python train.py --model="image denoising autoencoder" --dataset="aerial photos of the United States (SatlasPretrain)" --train_examples=50862 --image_size=48 --crop_scale_min=0.5 --horizontal_flip=false --bottleneck="denoising" --downsampling_factor=8 --encoder_arch="swin" --encoder_norm="layernorm" --encoder_norm_position="pre" --encoder_activation="gelu" --encoder_mlp_ratio=4 --encoder_head_dim=16 --encoder_fused_qkv=true --encoder_bias="all" --encoder_qk_norm=false --encoder_parallel_block=false --encoder_inner_norm=false --encoder_patch_size=[2, 2] --encoder_depths=[4, 8, 4] --encoder_widths=[64, 128, 256] --loss="mse" --latent_channels=16 --decoder_norm="batchnorm" --decoder_activation="gelu" --decoder_widths=[64, 128, 256, 256] --decoder_blocks_per_level=2 --decoder_block="plain" --decoder_attention=false --decoder_upsampling="nearest_conv" --init="torch_default" --residual_init="none" --optimizer="normuon" --muon_scale="match_rms_adamw" --lr=0.0027 --momentum=0.9 --nesterov=true --orthogonalizer="newton_schulz_5" --adamw_lr_other_params=0.0011 --steps=30400 --batch_size=128 --epochs=76.5 --lr_schedule="wsd" --decay_fraction=0.2 --final_lr_fraction=0.1 --warmup_steps=910 --weight_decay=0.01 --adamw_weight_decay_other_params=0.05
Rows from block 11 of the encoder of a small image denoising autoencoder, named by matrix and row number. Rows with one number belong to one neuron. Each number is 500 + 40 x the weight over its row's rms, rounded and kept within 0 to 999. All counts start at 0. Numbers have three digits each.
After each neuron's rows are labels from the 100 images, of 14976, where the neuron reaches its highest value: "responds to" is what is common among them; "peak on" is the class under the peak. Only what is clearly more common there than usual is listed. The data: aerial photos of the United States (SatlasPretrain). In brackets: how many of the 100, against the usual share in percent.
# fc1: MLP up (encoder.blocks.11.mlp.fc1.weight, 512x128), inputs 0-127
# fc2: MLP down (encoder.blocks.11.mlp.fc2.weight, 128x512, transposed), outputs 0-127

fc1.46:466525451479541500480416455419543493460494489511479505505490500529474472489460484497548521492503529442474502513569532507539535549473542418548510520516466488481460459514364466412483573530518472603492484472513534492519488448495431512477510568548559486534473513470533522474503514484494483512551602521439550483485457510508505478541518539542413449435512606508437535515504551521523516520506
fc2.46:480521563486466434491595510576492493522484520501492478474510486437533561551535503488468452499471474527501525483451459510502490480466433554435450489435525469513563505573612563523506487467517467417496501504470510513494457551512582449516513469457473522447500525522501479581532468508487524475502403489531460493538568500476514530496482538450587541589453430515540458525505422476469478513510
responds to: crop field (32 vs 8.8)
peak on: crop field (30 vs 7)

fc1.113:488540544499517453495522436517511544552521506543485526481491505528502533560508548413441453530515452462440580453478520494519515553445471490466540507472558479514433535506553512530470588478431530524458556506527487442482534536526510514437601495574430533478541440528436484480575459522484422484526472468522555493494540525485463498496548488486514452408537501501513506521487469516408454432509
fc2.113:589457474490512538554474524473542487519601517479457496523555544496518513555405502408442502488476413598518478501509465521553512527516515527522480519478524428470406477537510507482464486450547533483473543518533533557429501499517404551436531462430483441451532450487519516491544517513456522463497503513525503565477509516483467513471541563495572473445543477530509482513458441474497521540545
responds to: building (79 vs 41.7)
peak on: building (38 vs 4.3)

fc1.202:473509501382490483499494439549495536565481510472543524494503493520571485538525503550440475471526487476514517520517537484447538485461438460429553547556515503578509491440455576509475579468530449520501497502485476459531496568494520532530436540508494481522479476474448571452498502535479487454537422552434541576470518518454527454468559481563566522456459447456453553476415474461480498476528
fc2.202:451468431530485472452464458495438520500516466607521471496557488431510493544478486553566489483482534517452519511509509514516484477510449481503509470454549439494534540541434499410495466494484460448525467502496508528527476497488506601549457443500549518489459527605536526509603503437527418565460554446525429502475535481498532525453570475480517524475527528564488517519529517529582488545466
responds to: building (79 vs 41.7)
peak on: building (29 vs 4.3)

fc1.248:492578489473465504489487587582511507452431492568491507507516544486482408523465616487442421467521519468531484469499476557489480484497540484516438502515558523542448599482449550462464535514535533453529513437520483492540545497557549550401540534476463517445512523498445472520505486489542433434494473500559543486511526480519497458483530539475486549481554447479489465520522526450444525464456
fc2.248:515543508542536504531418430509446517511526520472500461533548522527532558453504430479519526488549518515497556585574506452536532474473461494460482484476565457419517443503526517541486535442535510485441474541537446507519492540390463542550492577506578476466425460492472504487529532541493533539579497512495416508496412529450500494493492492445536451497441479536505528539474533461545429505509
responds to: building (74 vs 41.7)
peak on: building (36 vs 4.3)

fc1.420:516436507543507483511489526427504463506413441525522546459612417459564489572486472511462466538512495503526505486462474438498492559483503492498478526562555517566555592459507443507468416486466526456530539484562474500437557488557515538523441490554516593471545543489574509500529490464493567498436474492466506422564470454507504502495477497534449492490499484484499526480472562455470470487517
fc2.420:554455442478456472514471506492570471477474531515544496485467534560416529417513527515482507514541518528479468490505484575452558506585524536426475498436463461480407560506513557465508570535500556580468519459516461505531538478522453492500554506485441512489516584546505452416522490488485430465480523499539534474408509561462458474487540488506558488493545507522515415457531474480552497545487
responds to: crop field (27 vs 8.8)
peak on: crop field (26 vs 7)

fc1.454:429437530481453534545484491483479516549569491507499526513461559494473481502457513531501459493535553475465487456554484449447574460463504507477440503482458512456497401509482512484481602500525437474464503503514540434583524456519475542445516538512430395512537454519541500537457520555504604538535485526507455425509468519491530471495551473497529558520429482489529553515538463444451532558475
fc2.454:502398523500485552505395442514424484425405508572534606503541526488542503546566467523524528434447514444534553535506455501501477499532496476451551490417482526544527502461488515472494496463471483536498495433549514524482491514468540482476434481514499524517467497469533445522525453486633451517486476535517535531543516447515495499515471485492512524501526525489518533449602482570517515467487
responds to: building (91 vs 41.7)
peak on: building (53 vs 4.3)

fc1.270:471540447511496452514538495544513523453539546493501455538523477602518525502582539488454528474558561473544426544556566499533542460512440479442468478450480497559520503559480518494519514549503502489478542489461530541462502493444487429409564474557469476484484573485604447462467459502501470466473501485510455555522469467557404509463462567462476483479549432492509484500429493459507493507535
fc2.270:538471546509557553570474427497522488541452453506464494432508519441494459479535460442451479457516486502486514462428417466517575409524566563470511485554525425479490479499483513474520500463509476532577505494431484489518518546572518516597464535490460489545574518442534458519536495528463507509440555488501473437446566517523587539532511437464490499570507513492456477527532528518522478470501
responds to: building (92 vs 41.7)
peak on: building (59 vs 4.3)

fc1.382:469502469516452503499474534446453461549497497556551520485519576448518548476497461525577439530499513513444501462461529461535507555452521543448471480541559550510494567528573489541535456519478553503469538485561543471496534529527514408461515513448532496470555491458431391433528502576480535538450565498504521445475515530509375494444425494507481489505487527503549450507502525483486517507448
fc2.382:527488565466573555506498432591457566502536542482482480526476467513460483537514527500450595534487438491553482528556457542492528436509458490565442461463486450530445518469455467548488540479537430494529431460437467487540475496530506577567526455537458486517506469519510564517498501422490482487548427570502438532472487513478513467534533522554569506492436510445473502445538540490486468485549
responds to: crop field (68 vs 8.8)
peak on: crop field (64 vs 7)

fc1.178:549532463499497482527459501505477483527533505566440476499532578511470427430470482472545510426538490523530528503461570436500389542503592463515487526543538480513432492509481570421454495509481472556432474499489567534423558497466509467531527488415543501541580491536451444467527565536457466486499539498464536461448541532496532467490493513572476514503494527504475488481490463571526464552504
fc2.178:466528464498568469423527481498537493450483500467529536538490426539538524587533446509483477567464473514503458445486503543517593427420440504456510459462532514450545497525560449567556516473539508494519544469455444474590504490517520563454515525561460508452431523491532554561504490520528570420470472515528472570534498450483504565504457482407538497502479496514516514471523502484456484477518
responds to: crop field (32 vs 8.8)
peak on: crop field (31 vs 7)

fc1.1:456458496488431470490473458520489515480494537503521503495530541439534479545475524488395546488520480459503582491436525541496566503468475557483450457525480490592498550531496548517488511474481472586503498515497525486489502549442471494460490466487541514536517546468408542497508499563503528506599490488480481457366509520443548470549502482543488567482454427518445518509426503440500548490590
fc2.1:515467482515495494460519503508460516483566430519509446519509552513572512465510506475612561453483502547476484500450493453486434488559472483488588562445472490466478472527489484392500476519510539539520545487444529514481481500592524553559469484489453476516492450513532478439506501460528489468462497445511463527590437475575451524487519471491469432538561609540550467515509504564526450504530
responds to: crop field (57 vs 8.8)
peak on: crop field (55 vs 7)

fc1.391:522468554517432569510581459476532606451527476498499499536496515469445470485472556468520590491501474461490595519481524480440528525473505549548563490470504481468539458498477491548574510434448442493565498544485503466491528444477511481457472540480457578487514502555453463472448471487406526496523493518513491506543485502496462500531523508434594451511411574488513544529588464497499480507495
fc2.391:555478476499561581468456524478424421493420453507529540448514518472519456539576449538485429512500524491462481432482507560503484440471486482432477479527539538459525599502489486462537502540521494492428493520494551568452478482531530586540580528497480470517435462480518507604570529479489452526474512492520544425483495496488515497541535543545502462517491483505501507489414455512506515570462
responds to: building (83 vs 41.7)
peak on: building (47 vs 4.3)

fc1.383:518532513411411562537505540498508480514479539525493529473502433494510471605582443526443501526532438509485529476541478460472531477522500421475521508526586510574555516534470521496496501453571487487446477514546420518397403553471509527498495550474526488478413449502516531560501421505500575465507478572459503488501511443526487508527456532542464488509513520500526525484500522436527504468514
fc2.383:540487472427429533497467520522539477535474494532491534508507433553538488545471480469468476563509457477489484457479465513377533431539468498503509565501515498437541462574540450472512550493465466469472492493593436529465502522462585561474490517454543508495401465491549568435510505539513535586507517507544479503564488498549471498450500533507499515496450517523484561476471543431512591496466
responds to: crop field (39 vs 8.8)
peak on: crop field (38 vs 7)

fc1.335:559483519548589551528475553471456440481503435545495497456417501480469567491514492496518507545458551477542568519482612483540535488506526462519470477454513523495520549413562511490527475472481533548364498517505484580449515467516497452511489505479526537524458481460473491562577480499523485511524469463436533475460566503515446424515442505530484500441508470566529511495453503495505494440559
fc2.335:565488477461433521526538487475538454594480474483494467503497512405490429502480511539477569528565479506552506538538540516492444541524548444510487470458497485495503541537490435440511421477505571479457524574465568480496562483496478502520471443554559571514499515425422534473538486534541562588473524546502519464482411459544516516509521552547475434475491457433511526535476499477520501489485
responds to: building (77 vs 41.7)
peak on: building (29 vs 4.3)

fc1.264:572491463450508538446465500514536405525510549547505483535538557530575574481432467537474488480508516459472535546456536493517480458523609545459577442496444467479495477542519505546474510553502489470467495466513500493489515490530454457562461550511537412545435511486552543474488492457598450499505546455572490519467476478485574469513477441478449540474517456439479452547510496507571493481477
fc2.264:419490596478480508557561488481462581479426493570462532488480494455467449476516523491564432558462469473497532507506442471495536564479411482416438549556504556452460494442475465474487506471451525505584465557532512546469452501471477546503537489491488561499521509511503474537566541490440516534446482489486509482582501552532442557413534477506528512514486511498558545482492524528500506518443
responds to: building (78 vs 41.7)
peak on: building (40 vs 4.3)

fc1.411:564515467500482510514511430470436476544476573549502533422459539520516559431516426589534465453473548523487532531500473490486472537479548512439551556478588588528489532536511521481534490561489483422454506530489482517496511407517521585428457507492473517502503512492515501457527532492511416422455490478544513489533511487483514518462503523540490515383477491552476546548501499529457441541468
fc2.411:467525527521482480611582491538492492445531474505550493564498505507476444483529464526470535557542518474548504428564448501520499470471562438525464447471483419475528534486531481446540435484433489471464496563514506513492434563497523551522483463514460469533495476480536511417524432509570567567537521541423486465527497479525488444590510489440501481494450506483488478442546510487576538536536
responds to: crop field (26 vs 8.8)
peak on: crop field (26 vs 7)

fc1.448:485493445455465508443485543447499426502531451561526424566526571509506457458418511494464503460540472467465532536462520488540527431409530522529523469494551484585392548508545503431543523490418560544443530499550540473502523479526533491454541509511462456500552543531467509515496492555488511509441555527482503462459508517520535508501452496472577536465511482483506522452468607503552471520501
fc2.448:497478530489448513503455489550428524467543524464547535575477544541483547534497439577632497604517495508497529460542504491478428514534514535472482484533525546463479544485462460522495459512556537532449473463567495456492588467469473488500487449497527495480413450526497506499461472548516533503500465474537422503451506580413460552474499421504534476501529547515530548544515490493448458454478
responds to: crop field (35 vs 8.8)
peak on: crop field (32 vs 7)

fc1.334:491554529522395533458491492426448480457484513484512483467565598466494516497481524500431482516529598451484565495425484526520519509455491531441504534453454465599560501501471521501515520441514494438468549522517534459503478528448490513481485479494504529496483518462449489493587491462505488536560543467498609431470476467449478534532578523568461540504503514558458466560512554521541529511462
fc2.334:510466503474579489434504472526503522469476577490413488497508428597541489445480514491591492527537451462476450552482531428514400576496447494518495552477452495440529523534564512458481479541472517469532491442539480598500487510543547460477529526505437411505517540544508500538476524553503495574493534522498429501583459522515476516457498519445448489547512561467513496457505511505465499495527
responds to: crop field (53 vs 8.8)
peak on: crop field (46 vs 7)

fc1.282:521529535520438505469518550471479541528524461430499445545442612473505523508530424538521496524469452454481514538485503429580537449496480531523489528564533500493487508456556461528522489469496468542474492541526384520512500449450561495591547488519486505526539573433541493498517446464466505482505541442568540479491467487580523540533478406474459525466510430487505512491514586516513502473544
fc2.282:520479518528524481526456502534518475527484581481438568431524439549468425439530502478482469519543536473425464487486475463430500532474489517459499457480536575497497518529463556538513515603450500553580535527496504459562511514516431448447412524478488524533514446529468417524471507544521455513490491457472526531490523483473531455466519484550510523523523494507568439588522421568524550449489
responds to: crop field (28 vs 8.8)
peak on: building (33 vs 4.3); crop field (28 vs 7)

fc1.18:489504514497479462480511451495573561526499430564489483490592564527489506462491501520487471489536516455432584582488490556452482540448462529503459499453464543532584474502464449529421497544485497591483479502507441432513555459514458509540536467502565495468406489518509541466554510521536525486542488515528491481518482543474510611508510483463544527507480454454414517498436491449487431470471
fc2.18:528456445534507512489499475476498525530496504505531528543479509533460505552408444435477539477555506590524522459457505520532501548482552499525539476476482424534519473517498415457453536471602519450498510513513487460495566430436540561447432496508462561415510506472502537490418499538509569551529524470491459538504498571487435469513449479469544523476535528516474495502501489491564448459611
responds to: building (82 vs 41.7)
peak on: building (40 vs 4.3)

fc1.244:485487482499453516526404509427448536486526518485536528498529550451455495508482474510513504504509479512479429587547482492550497532472568530487476491487571472482531438420502441569566513517463503478458552441586575515480529511539546438518500559525492403483463460524434470535469451522454584542426526435514454490477450559504512536475512476458515585481530462522508499519531534499492480497439
fc2.244:592505496489572515493485481448439498545527496476463430472504487487588447503543469527500506530510547489460551433498519472482505457500495529436492467480448501457463548447459520542582527522551559552509500485475446477470478497557441464484515554494478477533494467500539416523526523443490467479578508506502550439533535485477501547549491438485568473542511570430480503474487471559559401464593
responds to: building (88 vs 41.7)
peak on: building (64 vs 4.3)

fc1.152:515551411388517564414470540468489504487498508507508610441523460508564544516497542509459486438502519526549431529485486423507514524463499521499490536440508498446431430520561533514458452502490521485566496511449529531523545543549588527498591496476489493484492471580519491501443477497490497430417521484436522496503445528547455487530467529531523529525549479475527520456549490489525486485543
fc2.152:519493511448498509471556552512439434462529526509464520436437545510485520521529469500514452437540456495505502494435427478511455479459532567551494520523512491495439507489507507499525453519500464490445533485532518514482515545482605509498551493563483508533393565597517501581500492471505466536418463527433502522585493464492471571506520542481558491525533437396538526478486532411507487505513
responds to: crop field (33 vs 8.8)
peak on: crop field (31 vs 7)

fc1.499:501538545450498494537496496494404577533506513597531441425513458468444495561475436495498519580502513490469548543509457466461473462480591497558481489561536449442537501487453504513502567522522452496490460483492513495473493459512543491482500493403548458572526477514476503466513521533553492611489530428535430496512525477532549502482480522495516497483499522505393591480481538473469484544458
fc2.499:488488480536514513493549498471541439453393543410503552552502522502563466468513569533497505516469500463513497510546569540532533491478423481443536553412515608502498509475537526476450488470477530478515455460503428452535478533526493499517566552606442544471470464456555496497475452472484480411500451539450575478495495483517507548512544441517491512554469476497489498486474455568505526502550
responds to: building (83 vs 41.7)
peak on: building (26 vs 4.3)

fc1.127:567465521530427507486486499484471547480540492509421436524519614455487551513453512487460494506450575417470448528497530500550423501492522512434469503533475418472456504499493541529450463544459534404503526446483520562517435539548488457456530580561556553436519479496498518510497430464527500530501473477532522485497497489529437566528519510538521525483463490502471441510584512556551485526488
fc2.127:470523428487541468442482531453491506522419501441481471484551442482515465510472450522585504432549443559503558438529453432503450508490480477528530494512549534454530482474488418506564554510556492548465458550506476474555553522559495515590578537476528430535472453537500503493475546473435530487502513520508504541515493538521539502470541536467511537543514493517508552454383510505426439521501
responds to: building (78 vs 41.7)
peak on: building (48 vs 4.3)

fc1.365:549433541525517488532514533471511465486516496498573559447419564436466512540492539512455502477487504489534465531471466511522567529559498411470548501415562576439502542506530538463528449487444450474515565478493519543471568453496511489442497527531464582459506561504499532404444475465495479447513427476549539460462453510535474554496506558512521524504519524552470467543528468529502512480417
fc2.365:584502488495570463512475550488445480515520522518570469482498548469472535571470541549482538492473504464547492507428436487549501474491497460475510497491540469517497612528556510514572516454489446485442454470539520465515572437502529457399422551562486570482527521518444507450451451469522408483491523558529539498505477443494440537496516532523502500475487474573420459541549515488516499486468
responds to: crop field (48 vs 8.8)
peak on: crop field (46 vs 7)

fc1.425:531518445471431491538505547532450568475439490480485496438541543480507451530528495495488455516533488502568539450542555562491511479531492515459518429527475543497479533516502541461559505546495485523517501528587486485528510389490452441508544439464472512429508472600491448486584527541481487551539471527553515500426483422460521429480416518549514506511476529572426489528543484500474505526460
fc2.425:445539557467480481455486450522518541517515582503529505590520496468552456517497520522475468576450530439425455467470479483538592522561462511511491374507510475509521460520534555579390481547506470431542464460495510513449489538441506519513514461469474511482533530405530541488469490496537459519508522445549549490534492490500557499544530454499502484459511549422563457529462516482502506524522
responds to: crop field (51 vs 8.8)
peak on: crop field (49 vs 7)

fc1.343:466468501558539522435567503561505499434534485567465484528506510495450518417525589516570560467572516506429488462437509542510517451492470462532571443540488475498532541483501513519498523517466458537490526549422457481563524525471473508486554473480505470454516502552514545548488504495453548537530439438501405430429563505490476455481435520460549469503539493469508482492489469579473513546566
fc2.343:488557483425466414572538472416573499518450500482495582554572434477537514522463505535478508473506479542566492433545508509532450506468565529472508441475525509460492481547470547481534472508479526491483476447530551529540514552464556465534425474463528495496536523492429472435447486561538494498488581521541523520569441487540564503534508534519458481505495488420439510453474451428516483476485
responds to: building (85 vs 41.7)
peak on: building (26 vs 4.3)