From a checkpoint of a small image denoising autoencoder.
Model: 48-pixel images, encoder widths [64, 128, 256], decoder widths [64, 128, 256, 256].
Training: normuon at rate 0.0027, 30400 steps, batches of 128.
Data: trained on aerial photos of the United States (SatlasPretrain), 50862 training examples, 76.5 epochs.
Rows from block 6 of the encoder of a small image denoising autoencoder, named by matrix and row number. Rows with one number belong to one neuron. Each number is 500 + 40 x the weight over its row's rms, rounded and kept within 0 to 999. All counts start at 0. Numbers have three digits each.
After each neuron's rows are labels from the 100 images, of 14976, where the neuron reaches its highest value: "lies over" is the class under the peak. Only what is clearly more common there than usual is listed. The data: aerial photos of the United States (SatlasPretrain). In brackets: how many of the 100.
# fc1: MLP up (encoder.blocks.6.mlp.fc1.weight, 512x128), inputs 43-85
# fc2: MLP down (encoder.blocks.6.mlp.fc2.weight, 128x512, transposed), outputs 43-85

fc1.330:489555467544522528446510559555561580512470534526541461450468451487570466421508477534426428453501457504489499473485489501541406561
fc2.330:496496527446541451488525542425442462445535589514554573556468464460399499489425539486471557513535490521535492546449498461491613522
lies over: crop field (25)

fc1.142:511391473612564508448491494488534531478505548472553477530476468468511477473509533507455430515469566415535507442453475474506441513
fc2.142:505514527494477476548515512407544433511516437558483516560473518493500395527491441521524558522503373548497513497542518545477541528
lies over: building (28)

fc1.118:568449537474409514532543556489514501522478489498455449487559406467466419487549507527505472536511518522450489481466523529508510510
fc2.118:463544493591568535464468412481487529398493489522503538458491527471522543472492493437536548525545463523461507526496523471515502441
lies over: building (45)

fc1.358:524502461512527484497571515454474505576496576486507513497498536507449529545585437556438496512489501453592531452507515474566495538
fc2.358:424479453514537487493433421543537504428483448511507544557507520448558544464515527496521566454480496496430458544559523557502513496
lies over: crop field (27)

fc1.470:502551569494478476463531492535502487503519523500575459510541540553489499460483475485501469477548523545428447537517561528509514561
fc2.470:472486463552544472516542464493466485507438500410495503540528450490505497521556538529507442518449497478493461514468479461528562449
lies over: crop field (40)

fc1.249:463503526527492531543476510498517523464531484477486529521479463500475445492498565482493550493554454473524473480525450479522524560
fc2.249:535500468504492440428547486405510524544536564574517530445512567467483469508552493498475517562489527507490483476499566532508474522
lies over: building (44)

fc1.440:479451492471553568491488492431515458547547474563487576516519495411504427579475508437511513538457468470519586490543473519524557534
fc2.440:547482531479480483546497476534486487463476515423485461566564567525504513513511431503467467519493574519493391544504556495553433445
lies over: building (57)

fc1.147:532479456521506442542503510492465476538455522571427514547531462454436455521553529532438508506458559532542536452497537550513474455
fc2.147:411520580515459566482503570546539507449578448459567557439537519512498513457545454484554489524497497447475485536535495463453513473
lies over: building (27)

fc1.498:460496520575479521477577496506501520554504588501495487533551462483521430524527475503453484509530552484515531496521473412434498532
fc2.498:586531480465522525502484602473568458477539507498538488401524463509465552527513504475525527543514531508466527483438490520549499454
lies over: building (61)

fc1.122:528600417531446441524446502490467532518585465468521506455474567531439526539515489636513481570505492507544522501517508454495488570
fc2.122:534522471545481464503538463464527513488525539500488495433496479483495487538476518487403550466484542517439474502466534524546489516
lies over: building (51)

fc1.61:549542488433538525587539499523484475476442567503523559537485506502469533461452432511439558488440497520478567591528426456442490459
fc2.61:468446482487442399522459464544534520509503450497491445543516504474509519540544537481514532455495623548470460467539536529555462525
lies over: building (27)

fc1.269:467466478495490503494485565494580422484466486548494529554491501530532491514525508504426445487572491512504454542518521502498450444
fc2.269:454503496497542500499518450458481551537532553516547449594529518497549541474500489529563532562458432427502566494510472524523563565
lies over: building (30)

fc1.340:505439516530508478499503543510575533591443508487491415473496435364527516533514547481498459457511513516463580476446452500512432451
fc2.340:540465599467474525491558582526566539531514542498576464527475500493483421512556481515530452464509514485494557520467476514435484545
lies over: crop field (33)

fc1.155:491493475416497431462485532525592499473568469555542474515451396523449456522516525448429509473494532513571532496439498442520547535
fc2.155:489493484611497530503498476498467514469460442441476495503471500555486483455495521468488533530488561563490481542525558557545490400
lies over: building (26)

fc1.236:529480434500504448493531510497548518501482512482431500552438493468391423555454506512466572488466529546504557475560453521553490482
fc2.236:498517505471553521495475520508487505454560455526566467501552522554552507470530524460541438510526529424450463568457479463460460493
lies over: building (25)

fc1.351:479477542476507469595535589516453474558492505502538445507517511449511497474564465473476477441454453495534491505438470476504520496
fc2.351:500536521547544502489443511538549498461477538480527480532557482473502481503510520459510495527474401511496526507460415521524496487
lies over: crop field (29)

fc1.445:476513472510585492577561512575510581537521447508572413445534482474519497497538547481476483507502460527523580480484468532516527508
fc2.445:573487531424485492450481505428516566503495519522450563491421510493484504452501504592478504481542478468554510522435482456553524547
lies over: crop field (43)

fc1.326:513523530539473519502464513468500570514537553507446552500484454477520461449458459546521528562506483469432460499489459538496586442
fc2.326:478533496428518491474498449447509508495540484514456424477448526461449465554523508443466447497517510495583416516458567458482522522
lies over: building (34)

fc1.448:556542561511482554489585575492547475435477535485504447523491441531472509468530473543491463487464432481440415577555450493517557534
fc2.448:477468422456552505502471435521547563491489486539435570483502508528457568526495480424539518493561499491568512515460527502477416522
lies over: crop field (26)

fc1.208:439478450459514505501556431448529464542428465516453568536452487470511470462499467456462485517495580520451501512513471485549425450
fc2.208:520479543523509449519525454574502500508603533427499386496507536538490491528555512501535542518479487502471475514468568523473516535
lies over: building (58)

fc1.348:466518435577483539489538473526465506476502531525598570523517518467479503521540476470479537491478553468460536475457470449457576590
fc2.348:447456520454554456538488476529569519519506472487493474464528557510516487553550547526524570499485519528510512588594513450460486486
lies over: building (35)

fc1.1:468508461461513463462571511438584520481546429487542519535455486437525468499551503509442570571450477514426480529504477479499535548
fc2.1:560465517427405523518554443536459525481519524456437471478512452608489515486538612510528512468522470500446471567556545562491514455
lies over: building (57)

fc1.45:539438485535461528459532538550523440540515561522437456527529516462422509445512483429491455511557533466522498540482495403441485455
fc2.45:483555503495504462525493470519494471487516484443418467470481551581495502551443508452570497498462504556499470528505504501500538533
lies over: building (27)

fc1.298:493429465493441473470506558533460551502464521547519545468506498462508531527507519457561538486455563535491474503511457541441542485
fc2.298:508537525451486483500463611497479586525571549523519471436499499572530447495496442525499512555479455418475496523510435562481458498
lies over: building (29)

fc1.306:507531529426559544507473475550478534510496607471469474514504459532460506494499405581470486514482515479514387461527537466526547538
fc2.306:537476519535506478520482542531532459525542540504533496515539504566423491510480476569505364494483518543410450452477461544523558460
lies over: crop field (31)

fc1.431:524515577568513456475562538541524496429524540457522513518498505494531512395567544494470453511517533506466473564490498490513521490
fc2.431:495551546436521480518463578448503510436512472565488556448505518521486519510556509504501486583429514546457529489532497500493546386
lies over: building (52)

fc1.411:497467510526512429496487492481557500481477488589436548512463488459501552508493517492517465446494504495419482494551450477580443550
fc2.411:425509455423496519546513529508480408515463540482536502465559500505516472521487498426521525498600429490479549479464518521412540509
lies over: building (30)

fc1.366:473570464435519549503527528482538494442463516540458496532495447533538461514481487514506465541510548440452483538494466451536480530
fc2.366:505406438538504439509433399517444490537537452502495471482570494511528559492545492509502582505517449515501534466466508504469539451
lies over: building (39)

fc1.266:545511484467487548550469526462438498471523518520584459534448463475452484455503460494456502497493508488536439496518505500547515441
fc2.266:488468465486552473510511541520585491622490465517503446499521461513429488517425447526548498450497452490526490502463468477489465476
lies over: crop field (46)

fc1.146:570482503507471491490516456488534389461493478506515541545498509534507458431499555457441440509468537573531501575453499496451543522
fc2.146:419528544516481533502503518467432504528543564448473440415393518447549535556501476478547502521516451501449529481521519533497523487
lies over: building (31)

fc1.287:466454532475409424519523445422479490486509424523474430531427464549496462464551517500553483517475475533534557538577486491502508544
fc2.287:548465434521575520532482476440484453537466460469490530491469535508486509468531522494495545498452476517533453477484608508546562472
lies over: building (41)

fc1.295:535524504518498502530514579491462580464518493474565460452461537471508498539462457396535452526493456451510566493495459474536550519
fc2.295:489545558498472486491443465408536496525478469508579516521462555543486549481446516506572541419506500507489505472476563432462486496
lies over: crop field (25)

fc1.384:529409514552503460518522496539508533495540397507481559491529509457469489469502534442534491516524551577492468477482526510492498497
fc2.384:513523525524441505525468500444463471549532580446496476588503501557478506483567502495502489503419448464405565430472466514508515528
lies over: building (37)

fc1.291:467496541449506516532522551468535498516536523420490404462456532505540509507516441502491451492501441517507500420498542464559525545
fc2.291:517484526483489443476439467532542545446502488510521522584491472462469526525461445509473507546526529521528508553510514413507410442
lies over: crop field (26)

fc1.81:505517515478519564445543554498501465494612588488451454432468478499478466571435501508566560541561528505490573501532472503545528450
fc2.81:531540472480494561456547524456472543511552544484522459488501549502480496527480499553489537526558485467469459505480555500510482477
lies over: crop field (31)

fc1.414:575482470550493453524425420455539504524516513494566551501559508549492527522502541540445506464512539523495497494552413411442524468
fc2.414:446539481435492537476533515523498472486506531543454531500428529518476476488512447489550541481478462469472482480479563600529421559
lies over: building (40)

fc1.401:582462569526523527479541473494556450525490514502525565573516487527484472549494558509470583504454499455528412511455468491514509505
fc2.401:488470491498522404504528494525465477482456519463483573510449527500517561466458519478531507439503465425582429465532477490534501597
lies over: building (37)